python train.py --model="contrastive audio-text model" --dataset="synthesized solo parts of chorales (CocoChorales)" --train_examples=39062 --gain_aug_db=10 --time_shift_ms=50 --n_mels=64 --hop_length=320 --input="log_mel" --spec_augment=true --win_length=512 --tokenizer="char" --vocab_size=32 --loss="softmax" --embed_dim=256 --encoder_arch="vit" --encoder_norm="layernorm_no_bias" --encoder_norm_position="post" --encoder_activation="gelu" --encoder_mlp_ratio=6 --encoder_head_dim=64 --encoder_fused_qkv=true --encoder_bias="none" --encoder_qk_norm=false --encoder_parallel_block=false --encoder_inner_norm=true --encoder_moe="top_k" --encoder_num_experts=4 --encoder_moe_every=2 --encoder_expert_mlp_ratio=2 --encoder_experts_per_token=1 --encoder_shared_expert=false --encoder_patch_size=[16, 4] --encoder_layers=8 --encoder_width=256 --encoder_positions="learned" --encoder_pooling="mean" --text_encoder_causal=true --text_encoder_width=128 --text_encoder_layers=7 --text_encoder_norm="layernorm_no_bias" --text_encoder_norm_position="pre" --text_encoder_activation="gelu" --text_encoder_mlp_ratio=4 --text_encoder_head_dim=64 --text_encoder_fused_qkv=true --text_encoder_bias="all" --text_encoder_qk_norm=false --text_encoder_parallel_block=false --text_encoder_inner_norm=false --text_encoder_positions="rope" --residual_init="none" --optimizer="muon" --muon_scale="match_rms_adamw" --lr=0.0017 --momentum=0.98 --nesterov=true --orthogonalizer="newton_schulz_5" --adamw_lr_other_params=0.0018 --grad_clip=1.0 --gradient_noise=0.3 --ema_decay=0.999 --steps=10300 --batch_size=256 --epochs=67.5 --lr_schedule="wsd_sqrt" --decay_fraction=0.4 --final_lr_fraction=0.01 --warmup_steps=510 --weight_decay=0.0 --adamw_weight_decay_other_params=0
Rows from expert 2 of block 3 of the audio encoder, named by matrix and row number. Rows with one number belong to one neuron. Each number is 128 + 32 x the weight over its row's rms, rounded and kept within 0 to 255. All counts start at 0. After the name is the row's rms in percent of the matrix's.
# up: expert up (encoder.blocks.3.mlp.up, 4x512x256), inputs 128-255
# down: expert down (encoder.blocks.3.mlp.down, 4x256x512, transposed), outputs 128-255
up.258 105 [120 175 123 153 174  94 102  76 112 124 185 134  90  70 101  81 147 100 104  94 107 117 149 116 125 132 143 147 121 138 143 173 153 134  83 130 119 134 131 158 115 148 148 130 151 122 115 141 121 175 166 148 139 126 142 109 145 171 126 160 119 119 100  78 105 105 155  99 192 111 163 109  63 123 160 142 168  46  90 111 168 145 117 154 154 163 164 138 128 110  92 107 157 182  67 124 145 157 111 103 142 159 123 161 106  61 129 143  99 138 131 156 106  81 190 123  80 129 163 132 154 183 207 119  70 188 103 117]
down.258 106 [195  90 132 157 180 121 129 160  72 179 133  84 150 172 165 150 153  92 126 139 182 125 165  99 109  68  93 130 123 198 170 123 145 190  96  94 110 105  97  93 132 133  71 116 115 159 137 113 108 105 155 116 126 131  94 139  89 143 104  98  91 115  73 114 134 130 189 111 141 120 173  63 164 135 119 121 111 132  90 119 113 132 159 124 166 153 142 115 150  70 135 147  83 112  95 181 175 183 121  73 127 138 103 143 124 104 160 137 140 191  93 153 132 127  95 168  65  97 205 167 118 151 111 103 152 118 127 183]
up.259 103 [147 170 104 156 135 130  76 158 136 115 158 226 109 190  95  71 148  87 116 110 140 119 153 153 186  74 138 105 132 106 129  74 176 157 115 141 140 118 132 167 141 114 121 124 130 133 181 176 117 142  91 143 111 119 100 168 148  87 146 102 170 103 146 140 122 139 114  91 169 138 194 172  29 114 131  85 166 143 140 133 102 164 133 134 101 105 112  78 146 130  82 103 193 145 116 154  96 128 109 157 115  82 175 135 152  87 155  66 125 165 150 128 134 151  47  83 136  97 111 167 135 176 119 108 153 109  92 139]
down.259 093 [123 149 122 135  91 134 128 128 170 146 195 114 149 122 168 159 125  94 144 163 146 139 150 130 148 114 114 106 162  93  85 200 105 151 156 166 125  54 108 121  86 160  99 123 138 152  49 102 123 108 114 141 106  76  71  86  88  85  99 159 129 143  81 106 174 117  61  63 156 128 139 143 122  80 231 108  86 147 140 136  89 172 122 137 111 137 173 102 104 195 132 131 194 140  63 156  97 102 143 103  76  97 135 132 152 114 144  81  84 144 111 128 193  96  87 157 132 143 111 145 112 127  89 140 165 132 181 114]
up.260 103 [174 135 156 131 136 162 134 121 153 129 120 113 177 107 154 130 132 101 152 164 176 145 175 147 168 147 140 100 106 140  96 117 133 135 113 150 119 108 141 146 177 125 160 169 153 146 155 166 110 151 106 136 123 137 106 138 138 105 109  60 156 134 209 115 109  72 128 134 129 179 118 149 182 120 126 140  52 141 151 128 128  77 155 158  89 162 122 116 159 116  74 116 152 188 152  65 117 109 122 158 114 128  96 185  81 126 118 116 187 116  75 201 108 123 161 118  93 169 141 101 153  79 186 144 128 180  59  80]
down.260 096 [176 137  97 161  82  80 109  91  63 111 141 107 133 122 114 155 112 152 127 132 114 124  84 120  62 131 123 130 140  67 129 168 142  73  87 133 166 159 147 123 122 229 122 141 146 141 154 139  82 141  95 103 121 134  93 110 160 114 186 165 107 141 162 147 112 102 120 105  72 114  72 177 128 140  81  36 102 159 129 117 153  99 111 123  92  85 143 127 120 103 110 139  75 164 101 119 128 130  51 165 138 123 153 114  89 162 184  96 119  81 163  96 118 123  93 123 128  93 107 108 117  75  98 155  92 138  91 169]
up.261 105 [ 79 104 132 108 128 109 110  75 181 190 123 151 174 124 173 144 143 115 160 155 122  75 127 100 177  76 123 127 158 156 163 191 136 159 108  81  85 126 158 132 177 123 161 101  42 145 116 185 207  73 113 126 134 115 150 131 179 135 117 154 157 128 150 152 126 159 117  91 152 143 134 105 113 126 148 156 153 154 125 125 145 113 133 152  59 157 155 156 204  77 107 125 135 117 153 156 135 219 151 107  92  92 122 170 118 129 103 144  98 118 108  98 103 106 177 194  94 114 132 155 144 166  73 153 170 101 115 103]
down.261 096 [ 93 140 104 199 180  81 120  86 120 167 131 144 121  55 141  70 174 151 169 118  91 112  82 124 124 121  89 101  96 165 116 112 136 151 145 204 110 131  93 120 131 152 132 101 100 157 185 134 166  86 120 121 111 143 154  92 168 197 161  82 166 140 143 125 141  89 150 101  74  89 105 102 112 146 120 121  87 115 162  67  76 151 111 130 131  99 114  98 141  73 175  96 102 169 111  70 120 167 187 115 114 148  94 141 150 154 100 105 106 154 161  66 112 158 154 111  84 157 133 179 168 122  98 145 122 172 126 144]
up.262 102 [150 155 109 119 156 174 156  99 184 100 162 177 201 130 141 133 107 148 124  85 156 123 123  98 119 160 146 130 112 122  82 115 106 131  96 121 164  89 106  56 128  56  68 132 153 151 141 114 183 110 118 144 127 136 110 129 113 122 151 128 188 135 153 123  90 124 124 153 139 131 148 181 127 139 129 103  97  85 120 144 156 193 124 131 160 107 175  88 105  85 156 115 207 170 138 118 147  88  95  79 131 154 101  94 138  90 111 233 129  48 105 101 147  68 112 146 156 148  91 104 116 208 115  77  95 140 105 111]
down.262 096 [168 143 137  98 113 139 139 134 135 160  83 137 168 141  92 107 117 137 146  95 132 141 137 150  95 153 108 141 137 170 108 176 108 159 213 133 126 137 139 180 117  78 239 115 156  97 111 122 101 150 140  84 109  78  76  75  99 167 122 167  88 117 104 151  76 166  83  62 115 110 185 118  96  94 144 111 148 141  80 102 116 143 160  76 126 193 107 130 169 161 157 215 167 106 141 163  93 111  81 123  84 100 170 139  78 113 127  75 140 137 128 172  97 172 137 127 137 118 160  30 134 154  92 168 161 101 163 181]
up.263 099 [116 134 140  91 117 107 154  61  90 123 225 114 126 164 117 100 131 105 119 170 113 126 110 113 129 146 158  99  91 155 153 148 183 135 144 159 122 125 145 176 193 105 124 132 142 147 144 161  82 157  92  93  74  94 117 122 111 181 169 156 108 116  92 131 147 161 123 138 106  71 131 152 117 154  91 101 146 167 143  76  72 108 159 143 131 130 205 127 191  84 123 157 126 114 164 117 150 154 119 139 197 167 127 134 155 135  82 102 111 123 115  97 114 164  99 197  91 130 162 115 151 145 149  91  89 133 135  97]
down.263 100 [ 90 171  51 143  89 124 145 141 103 109 184 212 114 135  96 168 145 121 198 126 198 142 100 113  50 118 157 170 130 128 133 111 104 161 136 138 137 123 111  78 131 131 150  87  96 148 169 121 109 131 147 101  99  67 140  76 124 113 138  96 115 128 107 119 132 169 125  98  85 141 112 130 133 102 161 115 112 159  89  84 111  98 195 165 104 159 155 145  88 106  84 163  90 166 103 150 105 144 103  80 105 180 116 108 101 124  87 151 121 181 118  69 115 122  95 137 125 130 132 190 144 124 137 129  72  94 171 156]
up.264 096 [171 140 166  73 120  99 140 144 125 146 137 111 139 195  94 170 141 178 156  80 121 165 139 140 127 125 148 188 138  69 130 202 135 140 185 140  86 140 165 102 175 131 103 109 170 109 121 121 130 152 133 124 161 124 191 169 199 157 116 171 103 126  45 139 157 134 116 112 131 143 104 149  88 126 106  98  90 119 115  97 121 143 134 100 107 106 162 108 169  94  81  85 124 149 115 144 111 163 143 154 162 102  89 111 158 185 188 144 158 106 105 146 146 126 143 161 125  86 109 150 155  96  89  95 134 131 171 103]
down.264 093 [163 133 100 155  80 160 157 127 142 161  83 182  81 106  84 114 173 123 132 109 161  88  65 161 156 141  91 154 116 130  95  75  63 155 126 105 158 137 123 127 145  72 130  90 210 116 106 148 128 140 143  98 163  85 127  94 129 138 121 104 217 142 108 159 147 148 131 131 145 133 104 121 143  91 106 100 142  55 153 143 123 131 221 113 175 106 129  96 103 152 200 163 140 109 180  77 110  86 103 120 108 157  65  99 168 116 161 177  64 181 128 130 151 143  94 179 107  76 141 132 101 104 140 134 207 118 185 123]
up.265 099 [137  65  73 121  67 136 106 133 187  73 132 156 123 104 151 129  91 184 195 139 154 120 128 155  85 167 131 137 107 157 137  78 132  86 132 132 115 157 138  77 116  90  88  86  73 118 117 156 137 144  83 141 119 135 105 116 148 144 159  91 112  98 138 153 164 106 137 182 132  90 121  88 126  98 119 130 103  78 150 144 105 156 171  98  66 135  73 119 144 135  90 142 130 163 207 151  88 143  97 128 160 114 128 144 108  77 117 120 142 166  80 154 120  97 116 106 154 100 176 134  77 132 121  93 142 169 133 133]
down.265 108 [108 115 119 163 184 149  70 115 101 118 139 118 131 147 152 118 149 179  78  79 189 109  99 147  87  82 108 113 107 124 117 129  92 136 127  56 157 185 168 139 153 153 142 115  88 135 135  64 110 150 129 157 176  76 155 120 176  84 169 126 134 157 140 128 180  94 130 130 124 150  68 125 105 119 132  84 101 130 140 193 158 162  85  76 139 187 176 185 141 140 149 105 103  54 140 189  87 145 157 122  95 124 120 136  63 150 155 161 109 138 110  86 109 109 138 127  96 159 115 180 102 118  70 165 135 130 104 111]
up.266 099 [130 139 126 175 128 119 129  68  83  93  88 181 129 116 146 166 147 178 116 114 150 150 139  69 111 149 107 179 133 120 103 145 121 109 170  96 169 126  71 168 104 151  66 107 157 142 110 149 119 153 160 181 143 119 150 144 130 101 144 161  82 127  88  90 133 119 161 154 115 189 168 118 133 160 119  74 120 161 130  81 124 108 147 115 115 132  82 134 127 148 144  94  88 142 111 102 111 132 126 131 179 160 122 137 154 139 197  98  62 173 156 146 117 132 106 126 179 174  98 209 103 138  91 164 137  90 144  93]
down.266 103 [104 191 137 163 144  92 117 133  99 132 133 137 106 117 147 151 156  87 150 109 118 115 145 159  72 134 101 103 138 125  77 168 164  95 160 118 129 152 133 119  86 161 153 109 132 157 137  95 109  60 139 113 169  63 112 137 145 123 125 122  99 118  96 137  92 110 180 121 151 164  90 111 176 164  98 107 159 154 166  91 115  93 148 133 121 133 120  57 117 159 127  92 176 126  44 130 127  73 158 105 154 109 134 125 142 164  44 209 126 128 123 159  77 114 102 144 109 185 135 122 110 116  89 137  86 146 174  37]
up.267 095 [129 122 124 111 121 170 123 125 153 109 112 172  68 169  53 123 142 113 164 147  60 115  75 141  56 125 174 158  98 152 138 150 103 147 109  80 119  68 142 123 140 178 157 142 132 169  95  53 118 119 117 155  69 180 159 165 108 111 110 117  62 148 110 105 101  91 103 133 178 171  97 125 138 131 146 151 170 181 180 156  69 141 128 112  79 112 107 116  82 167 163 106 151  69 161 128 139  95  83 100 132 136  37 182 107 142 135  89 173 113 131 133 108 152 124 111 148  78 104  59 105 105 157 129 158 145  78  78]
down.267 098 [ 80 139  85 112 250 108 168 132  75  77 111 149 127 153  75 121 110 154  84 148 200  87 132  72  62 135  81  96 158 145 111  99 127 109 116 157 148 117 150  84  96 150 151 127 186 126  94 109  97 122  50 125 129 140 123 116  92  54 118 145 156 182 140 145 155 147 139 138 134  70 196  85 105 105 111 114 154 120 112 110 166 112 118 171  79 150 145 160  80 122 124  96 102 132  23  84 128 116 119 129 144 126 133 122  99  77 113 107 133 137 140 118 111  58  78  73 123  86 115  96 155 133 157 118 141 143 153 161]
up.268 095 [117 150 126 142 163 165 173 137 179 122 149 118 151 149 132 137 133 133 106  80 137 140 122 161  94 141 140 173 136 169 173 122 156 123 152 115  96 176 178  62 109 161 145 115 121 153 156 114 118 127 100  58 104 180 232 137 116 126 100  73 132 125  43 162 102 136 173 123 132 184 112 211  61 104 109 170 109 173 166  90 134 188 134 149 127 136  78 134 110  82 132 163 114 109 159  94 117 126  90 127 126 135 124 119 112  82  97 141 109 132  85 153 150 106 203  95 163 166 127 138  86  51 178 110 155 109 123  55]
down.268 106 [138 174 152 116 117 171 115  95 130 113 140 145 157 173 136 131 154 116  64 178 111 132 103 168 168  89 102 204 121 141 132 142  75 109 159 145 137 167 141  86 161  97 120 152  69 135  95  97 114 160 121 105 144 103 101 174 133 138 133 120  89 144 170 108 111 162 118 170 145 155  84 161 112 154 151 104 106 192 197 112 118  64 147 139  72 142  75  99 120 164 119  76  93 203 160 122 125 183  88 122 129 211 114 132  64 154 156  30 138  98 113 136 101  91 153 108  82 119 112  98 186  98 137 143 190 160  76 148]