Rows from block 4 of the audio encoder, named by matrix and row number. Rows with one number belong to one neuron. Each number is 50 + 12 x the weight over the matrix's rms, rounded and kept within 0 to 99. All counts start at 0.
# fc1: MLP up (encoder.blocks.4.mlp.fc1.weight, 1536x256), inputs 64-127
# fc2: MLP down (encoder.blocks.4.mlp.fc2.weight, 256x1536, transposed), outputs 64-127
fc1.843:75 56 57 44 59 38 43 40 59 45 33 40 41 36 49 64 42 62 51 39 37 68 51 80 42 60 53 47 57 75 53 53 65 55 41 40 47 43 41 60 28 78 53 43 59 38 54 54 32 43 65 42 36 58 23 46 68 49 53 47 68 58 59 37
fc1.844:60 49 50 44 54 52 54 52 45 32 64 53 44 43 41 39 68 40 57 58 43 53 51 40 28 78 58 46 62 55 54 70 53 42 54 50 47 61 51 43 59 60 60 19 52 50 63 36 25 50 52 56 43 55 70 40 57 44 42 53 37 41 44 74
fc1.845:24 59 64 54 53 33 61 41 51 57 68 47 50 28 72 49 35 58 36 59 66 55 66 57 66 32 57 56 56 53 36 78 39 75 52 52 48 73 42 50 42 58 54 58 51 53 56 58 48 30 42 64 57 53 70 47 55 54 40 58 50 54 49 68
fc1.846:44 61 58 48 60 41 63 59 57 58 31 35 53 57 49 62 61 77 43 44 52 59 65 54 33 47 68 61 53 41 35 31 38 44 59 47 39 65 39 53 60 84 54 34 42 58 24 30 67 71 59 49 53 40 42 40 34 73 55 41 36 50 46 43
fc1.847:50 36 68 56 44 67 44 57 40 49 33 55 31 53 46 62 68 43 32 39 46 53 63 50 57 62 44 38 23 59 63 15 26 36 29 43 59 49 55 48 40 24 54 47 56 56 52 65 46 59 64 38 73 50 60 54 69 58 55 42 57 39 48 32
fc1.848:68 71 51 75 56 54 58 41 41 49 60 66 37 44 66 80 49 53 53 44 27 30 45 67 46 33 51 56 41 35 55 52 64 64 47 42 40 55 58 47 51 43 49 38 39 34 08 52 48 33 38 55 56 25 53 33 43 34 66 75 77 52 60 39
fc1.849:56 43 59 57 52 56 48 55 46 56 52 53 41 48 38 69 52 60 41 38 42 69 53 58 32 42 24 42 51 55 71 60 57 39 41 42 67 30 41 42 36 38 47 38 44 65 51 57 36 51 41 43 53 45 66 60 60 59 46 52 43 67 31 48
fc1.850:50 68 59 57 29 65 50 50 56 37 45 54 56 67 53 46 41 47 63 49 60 58 57 20 72 53 60 45 30 54 51 37 56 48 61 44 39 36 36 54 55 47 34 69 47 63 62 47 54 50 65 55 62 50 48 47 32 56 65 68 51 38 89 50
fc1.851:62 52 47 48 40 74 61 72 47 38 66 55 60 51 66 35 38 47 57 47 26 40 58 42 49 52 36 28 23 31 65 49 49 52 47 56 52 38 48 50 41 39 62 56 37 32 48 44 37 37 49 39 49 49 54 50 58 42 43 61 42 33 49 55
fc1.852:62 70 53 29 61 37 52 45 65 44 26 27 51 53 55 50 37 47 55 60 29 38 16 59 24 63 36 29 33 29 57 77 40 54 32 69 56 35 49 66 64 34 42 54 62 36 54 50 62 62 54 66 46 66 60 62 61 34 62 40 47 24 30 63
fc1.853:50 53 71 46 48 71 43 29 57 49 55 56 78 41 48 67 43 60 62 59 55 39 56 53 50 54 64 66 46 45 53 34 60 41 53 41 47 54 44 50 38 68 71 54 45 36 55 60 51 43 48 36 22 51 57 47 37 71 68 45 58 79 62 54
fc1.854:44 50 44 43 65 80 51 63 39 42 27 41 67 52 52 23 35 47 39 46 42 48 55 42 57 58 55 32 58 48 54 73 46 40 65 36 55 49 35 41 38 64 61 58 42 67 58 68 20 61 59 64 53 62 68 45 61 44 64 54 57 63 53 54
fc1.855:53 57 45 24 54 59 50 75 54 31 40 56 44 67 51 53 46 63 38 37 59 29 36 88 34 53 54 32 73 63 55 53 55 41 49 41 69 46 40 35 42 72 58 65 66 59 47 44 49 53 61 50 42 44 38 48 55 49 44 52 60 37 57 34
fc1.856:47 66 29 44 44 53 37 52 41 34 48 55 61 45 54 38 61 63 57 55 40 32 31 50 44 38 64 55 49 46 54 41 40 34 70 41 55 51 43 47 53 56 53 64 41 36 58 63 45 56 26 55 39 43 46 41 51 33 52 30 54 58 57 52
fc1.857:49 53 68 31 54 65 64 40 58 67 50 70 38 65 48 28 49 60 58 50 45 53 42 64 67 68 64 65 51 55 62 35 44 63 41 57 50 32 58 66 47 42 46 53 70 71 42 56 61 54 58 56 44 63 48 26 41 35 42 45 51 53 52 37
fc1.858:45 59 49 38 55 59 52 74 52 28 52 40 54 46 58 60 49 49 21 67 45 66 38 64 64 59 61 64 65 66 55 63 44 70 40 69 57 55 43 48 41 45 37 46 56 44 46 42 46 53 22 65 55 46 61 40 52 16 36 47 59 56 59 42
fc1.859:62 62 45 58 44 65 33 52 60 58 42 45 49 55 49 54 59 45 74 50 45 42 48 80 70 42 45 47 73 40 69 40 50 44 38 60 51 67 59 41 57 53 54 46 50 37 46 31 36 67 63 49 51 51 49 66 58 55 38 61 36 41 71 59
fc1.860:54 51 36 54 66 36 42 38 66 65 43 50 43 60 54 51 58 53 45 63 31 58 51 60 57 31 62 33 67 44 50 44 59 50 74 55 70 61 39 40 55 66 60 45 76 45 55 58 58 26 71 31 52 41 55 46 55 60 57 48 49 45 54 53
fc1.861:48 51 74 69 61 44 44 44 67 33 59 48 56 51 42 54 52 52 48 56 51 43 38 61 65 58 34 39 50 46 42 48 55 48 40 63 64 80 67 62 62 55 55 62 46 37 44 61 77 42 52 53 58 61 57 30 74 54 43 41 69 47 65 38
fc1.862:36 46 62 48 57 51 73 42 53 43 44 55 67 35 52 25 36 40 49 47 81 36 51 49 55 44 45 36 48 44 74 33 40 26 73 65 59 49 39 59 48 57 43 34 49 59 47 58 59 39 48 37 51 42 54 43 36 52 70 53 59 46 67 34
fc1.863:59 36 51 66 67 47 49 33 57 66 40 46 60 41 36 37 38 73 57 23 39 33 56 53 40 51 59 25 42 28 44 52 57 63 63 60 49 57 44 57 55 37 55 44 52 44 60 61 64 38 36 49 48 54 76 55 48 72 55 42 43 62 27 47
fc1.864:35 51 41 22 62 67 49 57 65 56 34 51 30 60 40 40 54 50 50 57 68 60 20 48 54 44 42 59 55 43 34 47 59 60 50 51 72 58 56 39 71 40 43 49 37 64 37 55 53 40 61 53 60 43 36 53 57 36 50 58 46 44 40 55
fc1.865:23 28 58 58 56 56 43 32 30 52 41 39 56 55 38 43 56 65 50 31 58 57 41 46 42 39 57 54 36 56 44 53 45 55 57 62 78 58 54 71 41 48 40 64 66 64 53 24 57 39 51 46 52 48 32 27 66 69 61 56 51 42 51 70
fc1.866:49 35 58 68 65 34 64 47 57 64 54 64 51 52 35 59 60 73 45 36 68 62 72 41 50 59 44 62 62 37 40 35 53 65 36 57 58 64 71 50 36 43 25 45 44 40 66 81 24 44 52 52 40 45 59 36 29 48 52 61 46 51 58 40
fc1.867:48 58 58 50 49 53 49 27 53 36 54 69 34 56 60 52 55 69 40 50 61 49 49 40 39 44 38 50 56 19 62 60 52 51 66 42 55 66 57 63 54 48 70 45 35 46 82 37 61 53 41 54 61 57 54 32 50 40 45 62 49 31 42 32
fc2.843:63 52 43 48 51 39 35 57 48 47 48 81 35 40 45 49 70 41 56 35 47 48 59 55 52 69 41 24 61 49 44 37 57 50 55 52 46 46 52 63 51 48 41 48 59 47 46 21 47 56 40 29 79 56 49 48 74 44 61 35 45 36 49 38
fc2.844:44 61 38 43 47 63 69 52 57 41 60 60 27 40 46 52 57 39 39 48 34 44 44 61 66 40 35 36 22 52 45 70 34 44 24 59 62 50 47 58 48 44 47 57 69 67 54 41 52 52 32 76 52 64 54 45 57 38 55 45 59 50 58 41
fc2.845:52 67 49 45 44 58 46 54 33 65 40 63 66 48 53 52 43 44 45 49 44 51 48 54 53 63 36 50 32 44 38 54 76 47 47 35 61 49 43 39 63 63 49 55 39 73 60 59 44 60 34 60 52 67 50 40 54 32 41 43 35 39 45 46
fc2.846:58 56 45 60 39 39 38 58 41 52 58 48 60 57 57 86 50 54 32 38 60 52 42 40 58 47 45 57 36 54 50 45 53 35 60 42 71 14 70 32 64 34 55 44 59 20 46 35 34 48 42 67 54 57 62 55 63 65 60 46 48 41 61 65
fc2.847:45 63 64 43 27 62 39 62 39 64 27 44 45 56 37 64 48 58 59 47 60 55 62 60 42 41 68 67 38 56 43 57 51 69 47 30 51 46 54 57 37 50 36 41 38 31 58 25 50 64 56 39 56 44 42 42 59 51 36 59 38 59 38 45
fc2.848:57 58 57 42 67 62 64 73 54 56 69 45 31 61 54 56 59 54 69 43 40 21 61 34 47 63 43 50 65 66 26 57 36 32 53 53 40 41 79 34 52 54 63 69 71 27 60 50 44 59 63 54 38 41 46 82 82 25 54 56 56 43 51 45
fc2.849:52 51 57 59 56 49 70 37 41 60 53 46 41 47 45 47 52 41 48 53 50 53 59 38 55 62 34 66 75 46 39 48 46 56 51 46 73 62 59 46 61 53 31 47 58 47 61 64 37 47 77 54 59 60 36 62 49 57 57 53 27 47 48 59
fc2.850:46 52 31 56 77 62 39 64 67 57 31 46 36 73 66 56 61 50 62 52 49 63 48 50 70 44 74 54 41 63 69 43 48 34 44 57 40 35 42 58 65 46 41 44 69 40 52 63 30 74 50 42 42 54 44 33 40 39 55 72 51 13 42 45
fc2.851:37 40 71 30 51 43 64 34 47 40 44 43 51 44 44 39 58 72 50 37 53 46 37 62 52 69 51 47 55 62 34 58 43 50 33 49 65 44 51 44 58 61 47 57 70 43 47 41 46 51 64 54 65 46 49 49 49 49 43 59 39 37 43 52
fc2.852:52 60 63 47 49 53 67 39 41 41 58 35 67 48 51 44 47 40 62 41 54 47 34 30 48 42 68 37 33 36 48 61 51 46 54 41 49 70 48 42 57 38 44 58 40 39 48 49 69 69 49 63 48 50 44 43 45 45 38 65 52 33 47 61
fc2.853:46 47 53 49 58 36 29 59 51 35 46 37 56 61 50 52 32 53 45 21 58 51 27 61 10 42 63 40 33 14 36 42 41 37 69 47 33 57 63 22 44 63 90 41 50 56 36 50 47 66 51 59 68 34 49 38 48 41 64 42 49 55 38 31
fc2.854:45 42 47 61 56 64 40 54 41 37 46 45 45 59 59 34 49 71 38 61 65 41 46 37 69 63 51 48 75 40 55 23 52 40 08 48 55 62 53 72 47 60 50 52 54 55 36 52 44 53 45 56 56 60 26 58 62 56 67 40 50 54 48 62
fc2.855:62 66 49 49 64 51 47 63 48 45 50 72 65 44 56 47 65 25 24 51 55 38 55 64 51 32 44 60 67 63 32 55 53 35 40 53 16 60 48 60 59 32 36 54 50 39 29 53 64 25 38 49 41 40 46 54 40 55 46 44 42 58 40 52
fc2.856:41 64 58 41 49 58 50 51 55 52 47 61 51 19 51 69 32 50 53 37 64 42 56 55 38 57 65 38 49 70 51 74 25 42 51 30 61 50 55 50 47 63 57 50 41 60 64 53 82 59 38 73 25 53 52 50 70 39 43 56 66 61 63 33
fc2.857:56 52 47 42 45 55 28 42 28 41 29 45 78 61 48 72 50 46 53 50 63 42 55 47 36 57 61 35 52 57 53 49 32 41 51 42 57 53 56 57 57 41 41 57 43 27 50 29 65 63 55 51 43 53 59 49 43 48 57 40 39 38 57 58
fc2.858:57 64 45 36 52 43 46 62 46 51 47 46 48 32 57 30 72 62 44 57 65 43 61 52 44 39 44 36 66 35 53 74 41 49 53 71 63 57 57 52 55 49 55 40 39 52 44 65 46 55 28 64 61 51 44 51 49 41 49 59 45 60 42 60
fc2.859:46 33 53 55 55 44 59 50 52 51 70 66 54 46 43 45 72 52 56 50 56 50 49 50 55 49 39 68 54 53 38 33 47 63 49 60 55 44 31 66 43 50 72 61 50 58 61 43 59 18 24 58 52 52 58 44 62 19 58 64 48 71 52 41
fc2.860:52 46 53 55 64 45 30 51 57 48 52 54 61 67 48 47 69 58 41 32 62 46 52 47 46 39 66 70 45 44 41 33 47 68 35 27 57 29 57 40 62 19 59 33 60 50 56 55 34 39 42 40 55 26 52 50 64 56 17 55 42 52 34 39
fc2.861:41 75 51 33 55 57 44 61 54 65 64 41 41 82 64 74 52 57 51 74 34 31 37 52 33 26 57 47 62 31 47 77 62 43 32 32 34 89 46 50 33 62 47 45 64 60 39 64 66 52 43 45 60 60 58 49 41 58 48 54 49 35 38 28
fc2.862:24 46 51 49 42 55 46 39 54 45 66 40 30 58 61 49 60 55 50 55 57 55 40 46 49 54 52 56 46 66 48 59 53 70 41 07 70 69 46 50 60 62 54 51 59 64 64 44 57 35 26 71 47 41 54 58 53 56 40 50 42 52 51 46
fc2.863:33 34 36 61 51 63 42 68 46 48 50 47 36 39 43 44 45 64 42 35 35 44 41 51 53 65 53 63 52 56 34 54 38 49 67 75 38 49 51 65 69 23 59 45 48 57 51 30 63 34 56 59 76 46 41 49 72 51 39 51 57 54 64 65
fc2.864:47 63 73 58 57 38 48 41 57 42 38 54 62 35 70 47 75 38 33 43 58 34 30 51 51 49 54 59 71 63 40 48 55 37 57 57 60 63 44 46 61 30 56 40 38 66 64 39 38 27 53 32 38 40 63 54 38 43 47 23 59 56 66 65
fc2.865:66 58 60 50 52 65 79 50 76 40 54 59 56 41 48 61 50 49 44 44 42 55 53 26 52 59 84 59 48 51 49 51 61 62 61 27 41 51 47 63 48 48 59 50 78 37 55 63 74 35 53 55 42 56 47 54 55 44 43 53 51 48 41 39
fc2.866:51 68 51 57 23 50 56 52 45 52 49 50 48 69 75 51 46 56 46 57 62 35 50 41 25 32 38 49 34 45 46 53 40 39 71 53 59 61 52 61 44 47 28 73 39 30 38 53 52 65 55 47 42 62 70 68 55 53 42 41 38 36 49 54
fc2.867:69 20 40 47 37 54 56 42 49 51 50 36 36 33 59 52 68 58 44 47 45 31 48 42 76 29 60 42 27 57 40 46 56 37 40 32 54 44 48 35 63 54 34 54 37 34 66 38 39 40 62 77 52 54 38 64 57 35 34 56 65 52 54 42